From a checkpoint of a small sound classifier: log mel input.
Rows from block 6 of a small sound classifier, named by matrix and row number. Rows with one number belong to one neuron. Each number is 128 + 32 x the weight over its row's rms, rounded and kept within 0 to 255. All counts start at 0. Numbers have three digits each.
After each neuron's rows are labels from the 100 clips, of 14976, where the neuron reaches its highest value: "responds to" is what is common among them; "peak in band" is the frequency band that holds the peak. Only what is clearly more common there than usual is listed. The data: acted Russian speech (Dusha).
# fc1: MLP up (model.blocks.6.mlp.fc1.weight, 768x256), inputs 0-255
# fc2: MLP down (model.blocks.6.mlp.fc2.weight, 256x768, transposed), outputs 0-255

fc1.712:105162146113164124098187138134139118049130206150174191077151056122115093140175131108086182141139130124151142132145119135146181157095144128084095148060071109127170148139141147089122113092105102061094130096143128135120135184213095137089132148115103122139094128104181123142102141134157074122136139113135198093115096120179161084138139119137145128138123109113131129122063100115087094084045151087086183085090169131133130137126064111163174125172105097121119199158146150115145073060152151080121151130116129118088098134153101085127114165151146075131115125158140144089188135190066098122140170141189150156115147075141112141154181122139075116155097194162105107123120177144173113178112139129135150108067151108149179153158130095146134130133145098185172190179137151100147128130102135
fc2.712:067160156126192189115188090072190161154111086089115067182088157119158139137121132082081144141114127157128134064121115177132171116114093105191156165132116115132074147083111167110188106119200069157101154114113136132140149076174109141117130130159094094120128152150148126132114095076149132143150148152125084153125157067110133230092135098139148068094076180155140142151116100126080119172084088148137067111119135124131168150098172152163135151110113116142099073079131136144108164163139120104116127149165099124145070076157144177156099100080141130122173174101132203149091112164111121142145145212131111184120125127177151111089131156150142159114105131120075091124147110126074093150161142121124180114139161104121096157088111147091092125128136078077168157189163168114183128141098165
responds to: emotion: angry
peak in band: 4000 to 8000 Hz

fc1.325:090170084174125110152164143119097117144118135174120142131126101087090147087140146167120120057149132165093153178221100122128093110126220152085140133117155130161131120088121112132127124115124136061032151107195117131170114129127174059152091145172178162110054127097138085147064088131122145168098114130138170088129108147184137084133149114057143135174089119124104091110131168099143137191154104117091137196187121095139090033138163110097164137127127150112138117193141140177149073081130139089100120177093118147139153157085091085124116138116086105129177114131101085152077126121121138155149151134146148082120158090057143146141132184089174112073114135115122144159142141102119124132102084150084115106137168165147147115160123121097083085186116130079098122091051144128122139142120108
fc2.325:146094200112131131105087134106105061112143136139186160123133105141116105125160109110105203140134157126087126153061134124064141105061088189142131195189162119143098051149155127085150182184203135151148126139111114134142136132144099091152100098146120131159126170164115102230149147115121072120073082150130109166139143150090163146126131102123090133171150063137150109115110122107119069144066116120156089138145134072123108106139069117207133163109126095148129177156121077113120131138175101093158099154098118115132111123131161114124175089106135137135158160170133090084147094176168106162123088141125117113126133103097113120169211169176142133170089103133193109123176103108115127093119112085132050124138086184128149117200077105130173141184164177114117116145083097112130182129136141
responds to: emotion: positive
peak in band: 2000 to 4000 Hz

fc1.524:057138158138154157162178104129157093093164146160197151130162140119091120176140124121096185149152156104131159089149092120087167109112120132105114145076044082147132143129110097046156170160148130112076136097109136158195158131184109138109107105126096113141076156160156125143130136147177105191148170132168158107121133124181171119109141121112181100202110080130136141110112117134095042188061109118116089074138194114140132082096098098183143132117074092113058158208121136130145104131193097121140169110126136122085060146169102096165092117135144074106147170146128146114196137208079098147170154141144132147107188105151144124128212155153085130159106118145115122109105120108148102110171107113144126137074121161161174164106120100113133176109124145141169104131153137130129171147106150
fc2.524:117135136136190067182108099134154167171163120134099119154140181114143208127144137127148149136142133123136137089140159099109173137174149137161175094105078139173075097055114095119066117125205135121040128104149128142158175099130175135106148193201149127094131130135168100122067082108148118170184108128111135094146161083122111136129124129099166138123097205090070140188082141135101105128103093119144146084120163140152179126175142063145104111143118101139091059099159147155149148131158112080154137116134165146147162089178121129135099121085142099123150158152169148053109129139171078097137173094123137179138154108180162128099172121103149125117141150141101146128112099133103074185117126073110089108105212132115108187123082141120156120112082077097113116116173200120092154124065103
responds to: emotion: angry
peak in band: 4000 to 8000 Hz

fc1.63:167135114142169108112153136137097136047126182175145188096118098110144140163153153063142132103124126071105151078153127132115090125119178182101069186183117122110129144107166122046106138174133159091127132067120169074116142114127153119098126117163111103174144125150166148122126097095155093108179115122133143132159087078113191117120155111126099103109116165148129144103137083130161140110058158076091114146124125197159142153148082136156203130107187210060136202110115094121165144111159139143069131118158110129037078090122124133065161136130090110127111097197163123102136120081123146119148159135170150156147131124141129118132134132066142148114128101170036117128100156126171091151108042183149145138112071159178148061114146136130096155122128088180148139155175121129131132133121116
fc2.63:119063108103101116124172116171115102105142110153139146123139100144123151135083129110159100123106164101092109072149065117159138150149116093058117119100181144102108175112107109069178076123137126151169129158138110085098176099161122140148073069083114130112097139169060212102110149174093208154204100117147156145126103076148107120131151149135084084160120138106170167117132105175089142125132119172132118186121084144151122103138091152152076084167172142107080111141121128122163136162104143155152166060129097073103111124082163161159147095121085124145080151165139198130100137175069158129126085149089125128143161144095134162147113115110113103102141147100105135138111115156151179088169096135085186113141114098171151095152180177160131113159112200160153039068078182190118143115103116
responds to: emotion: sad
peak in band: 2000 to 4000 Hz

fc1.590:126149103132135111118112083135203165127119102114113119127092155133164165100123090127131138121087169098053063103128136144107117212137136162149105123088086194095151102135139132135096130152080186114150087103143099152083122113128153156082120114104124121143145129115154123112071179103140120120189107122117106171109144181130109120180121118096162147085131167112121127196126123130117138201139237104085129093181141148127106152177103161093152089176120159142121110104087158152151168070127122148170065149088119103157179126158205150129210220153148106138156096129155137108136171104170111100082185112129078087060121108149152151161115077110145090099152110157130135173115157110117084164077125083112138142082129143095139058125127163137177147144141086189118094131089183125109120079146094
fc2.590:137114127121118117124121149125127116161151103124087112172117142130113141145076152131107117131133149122155171095189110126166108122163197128145175091146137138164121132061136180168119080185093117197093153149110143122177126072129171110153153152191111118080082107139075134110152121145104176168142124187125133114174121127130111126094104139040142134176140134084143108169147126195130158141160046176202120169150124184166154098086195088132065122139152141097084120151124117154130120120067124101133103090148157164097122073120140157168081133113155178111149182120096134167089124054123104127153118114092103152156151146109138114110086102066086152071152114096103102083113069082104131085207145176090134158134165183130094115098072171139134147086193140094156172147116118095080174156141107
responds to: emotion: positive
peak in band: 250 to 500 Hz

fc1.411:032100188139092188161105117162186148108173164123160122133155134118115092142118162162155149165116155121148131122125092154087113151101101125156132136066074125151140087161122077116147147105136121120095083152155131145153138139146086138073133099097142132106084148126120093093155174146120092165089108166135145098082141246148139139118117127130156126170153070147211150148164163131083107151100125096128106057114177137113158119099120125205155137064082091107071142208059112131102139179159118150165071189093112105065133148132084085137202105136134109137178157121171188132134139118133129136153148085113148071118134132121076054164159134135090139122113088127150140170109188092153179115127149145143105128065117154162119176093112147137145154086154147107145095144133086109136176139159134
fc2.411:145150144148169096207066100103205129153126164117128116144169183129140233118120110116102122102163123122152158119136161117142108114149134123123154088112075159166104089156141119173096088102104163090109129065121163180157142109094137141110167167139108142158127124115170113140078093127185111077187131088105143137167158090131108140102123155094180131131157126117128155154130110126172117156098133083117114066134174108084094113166086090138163119152071107134138089145130201096121145107166105127153154116130171101159142068179120102117108128094185100055134147169166140098184124127121115069088158131117135134109196097169120084148109008042116133120155105189099159161147111155138074189128074092130106126090167109134160173098087111096091137111104120142169096094122117109114119135138070
responds to: emotion: angry
peak in band: 2000 to 4000 Hz

fc1.180:062122187138101143156110129137189095103175143152165132125139204117091108148121160130133150118138131146181142105100119133085095109098134137190135127097025152202146130156152117087103169158122190167124128130121117148188133142123109103081144070106152129147101145103130092094144153172139082157105156142160130121095143164143165126131158115123151149209130043119179112176129106160126130116062122132182132069149171153135146113138116120171121135092084082139079189227048149142106139128131150142165093160113084129076122110173127075139154143150152139101167139164179157131175135127109121140140164106149069073098116102155074026169169110125092158134144105122123139120106153078144125130109172137139100142034108163135142164117091141148181153096153159125123118167141147088119170139148133
fc2.180:117141124134189107197104112126231136141154132138103103133167146117152182120132143104110103131150123115137149128171167137148120110156169102149138056091077156149096106122110108149126055087153135093104154088129157154154153073099140139098146200154119156126078118142148092117077099135170129137192111092141194126144158105148103138098104179037188087127137175080134173158167127131097138155101111108127103076151175154093138106159140081173130100124104109116091058119130153105133136108159102126138140102149138109134114065166091131129124129095141092083134169140162178109146164126143137089113165166108193151114195130157146108146113080046131170086163102160070154138090096127136073174140044113117127115080164170208146127077120143115105125102107117132193057104126157126118157148114078
responds to: emotion: neutral
peak in band: 250 to 500 Hz

fc1.518:090165095133112155122119146127140079155194176152113160140137125086085134079149144105118147071159086091097146164157126163051138119139164182131109162139118107129140064094111108151142194114103124075054150109150098152181100129162158080144130160134141113117053114085138106111149102112178114186068108154152123099138171176210162082103101097110171161176132120136080086115126121153122149123159127144091121137170171114112084039132164106152186156083085113128109121187088094181123111138184053092114061141131100194112129147145104098148127165131135079123191150077121100133178151089103144142184143123116102060084162094139129102131162191120153131087161102132138156123108102097129083099134119144118071114135155161152176113111069125092133136183150156119149147148136140091117153155143115
fc2.518:147158180129189093125138123090130068125138147149131155118139101130153113131167040085122158105151152141061124120053171109076102137079140170126118166140147150106140108154150159094136141163165115139107122060133148150128105128140130092095142106156093105129064185161159116187100155088158083149102154137112089201156118140115210075144136087101087115192093090103153099121113078111152117125039132123161123121123187059127114079126110114141127178125099138136147155161145111163118150066178125128183111132082081163138142136163167101156089153119134152129101154168140111105145084159170142171126129125151086145079063028109138151116157098152153148191104090152126113141154143166107088089081138088159111114117133142116218157188095123094199141176125170112129129110118128119135163109129149
responds to: emotion: positive
peak in band: 2000 to 4000 Hz

fc1.578:155087170136152115096132112146156087105178140146127135147137122097127123150112099122125187121123138106186108055124078094114130134139150065153113155091078156167130168122122149137161124132137171173116114162086106132108131144144180112076101098106091171091011110164140133162079141135154140188156145092109106158155101110114163117121160092084135135188125099100210123147141114161136126123101123105151132100139182186111197147070131084161125132072110155149146194181125187133129119100168071156138132090186097121091034079163181128169101139149117127169074129136130161134148136196126127146064165129130107196121176128124110067104119090120152156171153182126097081105107125127153106069182114128126192125086131137075141154160073122158155139070111117114120162135125120132062136113121112
fc2.578:123140126087144212221131090108196118179161120121081090176178141180144082140094098128040170114086128115138104145108161118146110123116098105115126083111153131093115144166135161170137089133104117143193074126155163122124157074111086151104153158115057145089105115115132136190129128168139171100152162115098150188144133125103099115101071094101148102126111152132170162123156068100082151134097161120162089114143127115124106118066133116156118140107125085139115088098100103116107192120113128145156142121131176133126096134141132164215071134065151140078150167119097130144152120124098082097101122158072162157096136102168101071141122051085123120153154110144095154130149104151161121137167116121192179134131122102158178164096074125106066134111203195189178160129124121134169142088158100
responds to: emotion: angry
peak in band: 250 to 500 Hz

fc1.472:121155192127132122111108155133077054103126123162116189110171087050084096128198074113122123112159093163181159141129147124125143106105152150107139143148118109193136133129130131105141136080143109133034169122119132113118099139158129081168142181132139141126070203146116106147127061124145105138102142125175124063174178122143245115117137125121046126220136060149096107138090192135126098119055091141152161166120121117143133074117146086140127136102149095127137191188181133100129056149176100069102169112123110124106115103101083100101091102127115120131112122094164145112148119159104163140163113133175136122139117131090161067118111158132100150120146136114124115129159099115113162097118145142144102078134164164146127172160082072120100104138069142093123129148094072083126157151070123
fc2.472:121089098138097134112106144171147136096098145069193143147138112126176166137110081102167099138108153102130087106085164126125109173086066146066115133110115122107101127104156116114132135133114152094196096118138134121085151134147055200113153074096120111149188186121143181165117162127134139035129121195094111178129095140056099182116148130155116143075090125149191135112120134145131125119116191080072125079093091119158111198159086158151158128133114127131119136089145135080151193159124108143088123131082080082110168135163173122077209149135164142157134129153179143122173076126137127098108140099119125130173102196138118140134129091155118059168088103194136139161168186142157137163090178131172139164099099133095089143156142142168190182133112114185131099133108132130158097092135138
responds to: emotion: positive
peak in band: 2000 to 4000 Hz

fc1.508:165123125171142141130137097142053094128152157123146118123074117124158158141133024136116115108136158088096108142177127138084121169173221122112078173188126154117136149101130084127119144035129157096099113103122131110083128145141169103127102096134124137150114118143116170168099100083150110136119103169126099211184121081126120137141174129052143187090093190147186128124142132138150129151146186120072093148140181169129088120139131177158196114096123223084119143115087133165155136139157098124118132130157051112137121132100187093093148181139122112157119108133147148135080141148147170155115135146109085151110139100135114159113053099076161119091152102126110088192133129133104090080113037071125169102158115132107135083147137127151123188125053074133128115110113131143140126082122150
fc2.508:116075183115107112151099142177137098103157126180177160081159089101110131173130151088145169130115103089174077111128107101119156120124081125121127159092222107161143145168109098053129149126157171160169100181180099077130133144179096108150112126102143156111177157133099169123085108192087088107170118099132159095129153109123130106132142117158057108136138056126127167124116169121107096126107134110139120191104055137125086127113060149169115119124176101124089208168118135091141119183109179156165164123134161091086092152110115124139137099131069106144107120170150137082124132179045107140106084101115193136123158131089144062128183131103115083145141152116107120180122105101174187137139065133107098131187098117143159148113098136140102096100087199157111119137119072164143178089100136
responds to: emotion: sad
peak in band: 2000 to 4000 Hz

fc1.337:146159075161118121060158085143168121099117199136192125136086092137150129133107098133114147149096176105150089164149097169117120155119155133125053182126104121123138163146147105155143151104072123076161073076182094073122145136112102141108174100129124118134163128069121144086088171101118125134068128158105115190128091099154123128155134111140132120094138117174196108093154090112148150168123247131079131152142108131125137131128082184108186103149106150189174185142125166169132133096109183114118062138145084125121122145171180058115181198151114115141109137126078098152130112089183153110084122161169088122100144106156129138105114131140110053157140097119157152141108170160144086133135146080078154154115112121100163104119135080138106175188133060209145112124149110095134095085158125
fc2.337:125125089100062122164133106140135167110173144179141166106175117136083126140152142111107125115110116109042141155215104158134125129080151145128143164134139111122100088142104118078152137138109091086103144186150145077137138140189115102169042132123157157104166162076085130113122117166070102115103120138211176150101147169167147166113145148116103148138167131174128130141122129141096123142118113172130100185136079150085137086160130133136135091164194109125116170118091066078117111172098174112050122130117108136139131151078114130149156125138096098113215132116152127132096149150115136070128098126166130074141144216045101135155135161122129115118121074087148108101094059108159201144135088178105093065161097200158086100142122133125134097156135108116160085113090089096136192161087128
responds to: emotion: sad
peak in band: 2000 to 4000 Hz

fc1.174:152093192134111134125162080142150081116171127118132103112144126103150097141163111146103153152147220143162086102102098146123091137131128117142132150103073132133171108159132078089147144143116154168157111162123108138120153139124149145096077157116126159106133129120113130124116112084112073134121152107173115206150171162109125130148114113098115161180168064088178091157148176134127120205133158129141122108165169096129127160058115155114110093153103220151152204207101182150150143146119139179169133115212096132108053179088156101070138148183136146136075143065100141141132157166190087154131125140155072109106136134053174135102114146117134112097146192099151062129093138106119126099123046114090124113092079183107125120102128096194059147096089125115124133150136076117104150133109133
fc2.174:122135181080125106165159073136166068172154079091055101134164163092195099083147086131164160127154122077115081114067150141122155169175117148141126087105142123113150121141082143135103092120143125181166143154086080152110100130141158154125137181071130168165094140155100102103088116152155111095128107121174116189178139167098104094169131109093113142139167109070055076187089150112100105157150149132160172113186118128126093181154175143077112108180123134159150137133140160108140124186123114120210102110125145171190131091136153156150097128147141145158057102089112138057182155118181123107131118126084105178090144120097171139115117100091105131101192142163093099132117053104105143105130122083112110077139121149110143147120088129160100100167119167201112138155119149109076160111075091
responds to: emotion: neutral
peak in band: 2000 to 4000 Hz

fc1.757:193166079127123091117131174119168092117115109157110128126138096115089083150123092128102160115097159145136174133178117120148090105103204115140115109127072111159161074116130146119117110194108126118118140149115137107146126114113133127163140140159143151108061123127070082151121116165105128188123184154162133094146124159175203083127119153002112151196173121149114102148146141043140118174105102179154150186168144146172160063124134073140088144163176085112175133136151153153159079078110146090091130102119131160118131103103092176144156164154131121116124127148132098115134142119174107122119098148135133115130157124049116119131159111102081154116159124079134115088138124068110156060179138123144060141091163225125121128100143120132128153120176159124152132146070041073062158136119100
fc2.757:189119101171094121137074175126173171139101109085100136174153133123088162143115125104102134109135100147144157181150189132145089131108106148115148082129065159184149063121134204206077136164121139105101098132115110151121097145119157164141156115115150117127151094140141121136124162132130087094123187151077146082104151203103100146131152130141188155103149122136145147157129110115161144132164118111078170085114128138094134163162111104109180126162111099142129136107137119108075122121137099132059097167057158106173213113166166138154149142119181111123187142129110101149150127107141109104111149084115086071143135204125121093159140032146084113128131125132102163119165170158116122160092198142110101163075178107077039149146097155102195127085164062105107184138177096113089104142163108
responds to: emotion: sad
peak in band: 2000 to 4000 Hz

fc1.171:103149092129066142111111078143141091133186167152096135114084085113087107141171192112162183157155123080130120096187128144063146130120131157098105192087095134079148112129121098135134175146095115148050091177137109119130106144159135109155122185123142108102092099077104121049146121093127107181109106163097120066143167144226179101131091076175100155145118082156087103165129157167096152068129150174112152165096115160106112056082141165135181133102110161149090170213107121163132142164165084134112071174156127160092139185115101100126117153131126097144150132076138157128143145111141091147198099068155108118107125140117162071112163149138133101145183212125114094119083138123130150086128169155114097104138143119131135157132074131122102120081147125125109178164177155090125144141120103
fc2.171:088139183141173128111125161120089066137101143138135137086138138159185138102143121130153068126151072107103132123073143098102104133151142122118099141204160123067153067162123125077150141086168127114177171067122164178124085132152127122138101154106139135201107135154135124203142122113155094077122128055156135149151149116114161121148121163090107128127118083136111113097125176117143126134107141094125103108129139065096052096161125158136164109104096163132126141159090114103122083135174102181177141109135066143158111104149112109075101118152133144134079102094148139108188131187139194152148089142092135104096079072142138188123108182108171169143099066187181109183118136106129087099069080122140110140124067183119197085081135151115106147122057203168123096139125085153166140128149176
responds to: emotion: positive
peak in band: 2000 to 4000 Hz

fc1.357:086118191124105153148189110120135091125146150112113115128163139102145088127192157172140126170169212146162096108101071123134142142138096079105144166065059125129140099146110069112136146141115113141097123128109109153126138160153134158122113210107134142138125122114137142115121135087144093110130148080180118119150117166133157133147110107144103148184160031118144111133128204155097080179159111090116157120138153081103090143087131170094111097181090212154169244248121165124123084176154127170169138148194139154107063160118093044081130124153129133146080121044120128134163155132152110159177133139161134115127113109100144159100118204148133092081124144143168092117098145111132128115138075142100122110069101149119119145102119112154086086151097138108121150143129102131126141147118145
fc2.357:162118126095077079160146087131190119152141092116072144172155131106167134114121080119157161185122150063086100118129149192145122133150124164125120084109128102109096130133088159169117152126167091147166155169109098125125115121117143165137137184090106116133123141151104092083124118153114108078092137156153103185172159136089108147131095166109111130120178151114031092172131157149131111165149150127142152123141096156070130179142164128084135076203155130193175138090171208063111135218101120103135100073121196174194163116138154172119140068125134122129107119110094113101156135082201115052105134143108106173141164176125175104086133075118060125115183141146121142112106059158125153123107141098118104100120123144137090159151093111106118145127124105194131133140135151081091112141092053
responds to: emotion: neutral
peak in band: 2000 to 4000 Hz

fc1.45:129073082133095109061094117159150168123117138125155132129124150130144156115113104159122146152085203112110069087117131160109101197146117148122110138115145165107147107164158102137109148175129175122142049097187094098074116111118130145082130084122148114113165126112167100134115167083075128104155086158105118152084118195121112110167110135134105181096125165106168117194133142155112132153142209091084141105175111125170121155148093144121123107150128143117129097109089144132154162125131124141157078132155108110121168132135140136061241189146125122142192098117153139107125144076225121116099182090137069066110120113177082143175151127143153040124134133141178131178098187089180078163081169081109129157116099153115134085130132158177170172116149105160087120143089151111119118060144106
fc2.45:149102091113109083120130154150087136147099158158167169158142164174088163148062177123149109179130134082113205096202078132185107118174179147173177131172114131138077148123157150131138111180116134147092179152102179126124113073102163114168099121181133118089117131094086115067176128155104186137155066139143141122116136096134140120084081186083117112173176130122138108117177136198143164100162071152183120164143117189145139098147169090110091106158157135102134120142132127099112110144081131094122105048166134122132115079139105106102156096111154154078130162146109100135123128062144153053122109128120093107169145161153107155094125145087148161104148143108182103075082101089150113095157110193074124191119121187166098090128122158102164134061146133129145091138095145101098146187155092
responds to: emotion: positive
peak in band: 250 to 500 Hz

fc1.560:078146075139081155076114094145114112143134170144086142126079104109097127104158187143166149137153104097111126092187128146040112134117151186126100195107091147067136115127125120145128185151124112135045100139140080156141096150140162110146137169119137105115094077087114086073133124082122130177090089165091115072115148167211152092154104094173104153142100090155085084152140166178123174093138149149105150160114130166104107057099163164105190130056111152133109154203115134142129128145153050111124060182123123185101175161148117116124140163137121093173165115105116143126132135091156125141195114088133098119115104133141141064107163157150133107129166197132125123130087162129128112095066192128116080115144165136135132138180083155105118165118167117116083181159160161066117129128135104
fc2.560:096162189123161148157125154092076053177148123095131111114127140147172104119143090177117101126157145139103135138034142080087078126123118133114126121171163133082183083154111099109135120102161122134182142083109158186130043144135124133141159149128153149176112122132133096188149161100162077077121167096155102150176112166111138114156108128083119162130086071126133075104126179060144114136105138103138087100151161072127055109103146136128170156096086175092141123158121108132103106122156102171188135162114100157164111138128105095115096158142174153115110100088152127132197140164170148171147080149098097123071088066105130212131112167125140157189116087177157089176133141099076082097096119083168134118139088165080181126083122118093094149140111198151136128136122090136157147135174176
responds to: emotion: positive
peak in band: 2000 to 4000 Hz

fc1.232:116161145123136121140119126164116153111173123141112188109150102083127116096195025151086143076081123131137074153099137087078153174120134109146088170094139151182166079162145125106090155094123131097099093139154130095136065175175175120094164153151143176082119164112198106142079144130134087144149138047133117140159103131122171121155177079120141167101114157158125101153073110069144099133085156085108172108144148125119179158109111107135183136123125116099154145097153123126130110093173171128098169164109138144115145153121129125154089143166104089179145115146159184090090139186123133131062185101204100127098124098047118128125128094108102108184145121129101108138116131123159155149113144099138107038147153132077140163138049120133090089197090062130152159092129122120105179059131116
fc2.232:131109132130136152169125092135112116126120157154158189134180184116130103128139073125160177160119133107062113122079134089075136165115137193135103167147140129095124099183138130082115150214150149126117108107133127148123133133132153094081042107095144127130090217147135092141125110136124103118082149090167134194133157188094171082154157106129089146140213110109154052133137135097131082115107203102115119123179144093165125148130113115111142121105104128144109185143089088122161162142144109148157093126125084131173148146146120115125143185132128151134109136068126056090169103171195109150100154072143051090110103089131129149106139097130189090178118085154198039119117106090167110121094165139158100166106096184081168147147077108126185170132108130169115135161111118100091163106111109
responds to: emotion: positive
peak in band: 4000 to 8000 Hz

fc1.569:107166127155096185167174036150151114146177178110151139120113130133127129131128158156104150164152133079104117145134093122101151163141117173058123141085139156074147136156132090138121132121102099050099095124171116140072104157169124150167106174072155139114114136064116131036139128114146110082159118100138150087127165135200147110164135133174127145112129078152130139128138151108055125105124152108074114169120097124130064061127103184143172069135097115084079165169104116111125101168156088144122153144141141044123125159114079073154106164126141034113144108096133149129166190131141145140201101131112138082085144096143142079172137137124120060190144146179115100176067151130118165144099120163131139051144131120154147118159099149091091094095120173140167148151090147098147175131118100
fc2.569:120131103179126167104142139109109128168079118080152126156110122111130117134147124165120136168161149139074153124093147141084134090096053136119129157157076109105126107157139189124165151132130100088090137094072097197152113159092146181139122122093108099163117133134161077143141144094175126096078175137094098132095114166113104153138163135171178125097116109153104091128155123088170129139121135100066111072120147067101097150079117140107188163076064118149162102122161121085094140125174059107100177168126146139187141124179096120154109154126203113135156140104090111125178100169197103154145145150118068126110130169155118184141151150210152126179088173171162104118175115095107052152123217120171137153127131116045093155190140119080134167177169078114118139129140135145105109139173166
responds to: emotion: angry
peak in band: 2000 to 4000 Hz

fc1.109:054149121122100156168141129139095099126187180178143183144172160079086087101143142162133149095124098108132083148180054121106170124141156106165089156097073126138160162122110125131132148090085163095066130121141077125175114172121157094071103112093125125123068096107156101108134163184160125202104122111192154108153083182185141081138147085102175128140104126126142098105109129112103131124144152076075112093181189177115135114148145096163166127075114148128110167187112121157126087126169133110135097159117101154118091124138118049163117181146122092136152105109135110148161182166100116129152202170134091080079194078190086150118132190090166132071130118100130159107094117089183083125134136121120173166056145105095170145092119113112141151164131103159155128144121155118115118129179132
fc2.109:086105108103112114142141067149118147168144115149128113135155135096108149064148141151116152128120130154086100167162111121127146144161152157154147122131139141102089154060088144132102127156148114154078119179163090068138131130122171107117082164144169118072146142108104062142128072105085141221128104134131146159091175155166122132131102114150126131161139175098080078165103145163073133094173117179170123184158116160106203140139171136096075075184189129186077124118113089169156131166106122067139098109145107144164148132116153159136061129125056117155161137056120076118052164140121120143141143147117127123107157155186166163096119164138190098077128137074153161078106083136139129115131130098068148136138185069115094096141092111113143115145101101109124098134085208102072164124058101
responds to: emotion: angry
peak in band: 2000 to 4000 Hz

fc1.311:071131158100120105126100133147148151108110175140082132093145122121138115112183155180166108120123090147182087212104167147131142159135121131079109110132120121140137110199141127090117104067099094134148112117149100105126087148156132107090155144057178140154124138141114135123127147169096130133084094116182185147083113132142141133133144134178105143149192056092093143123086124141132154062152135114148215126119151125100127136162087201099115134174150055124172189207068114145102095091110162135173135118093123169078141148110145100107072102155072142150100108176172169108121111142102189166101125089127149103118083108080095134151095133102067124132160093151153170129136163154156208142109184112090050105082131081138160144110151111153064038171104180143123129128151103142136122117148124
fc2.311:176100166181131099082110147145154139126143161131095087099095108143138147145124198147137088165173128108139131180142147174147111121198137085131118107084105178153168138175107141215121121082121142106107146106112112184123097156089192129113131147117147142161117059149164133068125153127150113120113174094086133082126145092162103079135152179161172144137169108076110152160187129157159170123193116081102181088117161101033093116127097138069148084157081141163144147177122182095096087097143096155149119086149166105176159143154125074102155087151126088108087113106077147166158158104126155131113163109125153121100143106107120107129084071136106118111164170153146131161064136178153089162119107139065130115117141061121136103141182156112127088052086109105094112070177141158117104143133075
responds to: emotion: sad
peak in band: 250 to 500 Hz

fc1.279:047156141112157123157202107132155103087151202154179173129160112116132089162157134143126184157143145109135151103182073132124197135120158146088098134042044096133154154139112109064128143110141116088080129100126117139125158163188095145104096146101113116151074136116154112129108104149162093141154147118188190100146098107192167098134129119115152113171106092127104128114090147136072058123087126097112130086110178159135120089156087099174159120161103110125098209201142167121141073130170121083132157122129140142089066135157120095143099137135131085115112115145172164092193161180103067134164154166156128157113176079173125146145160153131064110102107167161111112116101138110158109141126115114149148140058147127157182172137122085127122192131116123184153151184135186096146134150106137
fc2.279:112162142142180084162121098076174184188155078114076084162116186133145193131159135099154128122135101152105138113124137143111177127150126133197198122147095110157056103063087125113115119113220069132073146115135126130154155092157159130128124180201139108096162131144159113130087088093135109173149134122122108121118172066112113194115147119129165104107091204131071149168086119120114111152118068157153119108119143115106184138170164104121106136151129100165107059069150130163109148140136129103136143140130137158188139088150137167158073099066136128117169171127144155108081106164145108114145153126149133172142120111178175150087133158149161152128129115103106131109125076169067111174124129092084097076121192106104087172126092140090122098152091069063123125117181188146141135140067147
responds to: emotion: angry
peak in band: 4000 to 8000 Hz

fc1.550:058158203125148216120165110140152132111177112100134145120120127093172085109158037131115135105090075155088071095055097139088186169086101115135108174145127116080140125160127150091142177103146107141140132141115113132140109189178098160107121124068123132147106199142179131186166104077156098096147109111169080166156132147097199153125210105157089149103129116170103106142100155114117065126060126066153112107130131096123159177107098193151160142073113133109142207110116120105113110178166095156125155170142124133119098093128135150145076105172114123186116093077204188096114129153119133169108150151149093128107083102142097110133117126153119119134107106196157090143117119103137143103104170116167154087140151112109142151104108137141150125153085089125139141157076150126145175081083150
fc2.550:123160201122199126108138151070155129125134146139134069074088118157172167133127103104110121095096178206088085104047114112109125129121113095160078090121170130107124107130130108096133119142181135143185134076178097139164151173126099092072132107126129062150119092117171129138127152038136093166149166121115101150132108125147124109135129178150099108117100153123113123111108097127134099145103165126152109121115169085105145117115097155170091113161113158139157077125104166199127130063166148151224142173097104146143131133123142145119118125175084136142111138134162109108082118162136128175137141152156110133092084000148129192120181143154131147130061118134135150163144156155122096126082154052174154139128139084116221105126175127130166148183130164116112087119152133139157080086119190
responds to: emotion: positive
peak in band: 250 to 500 Hz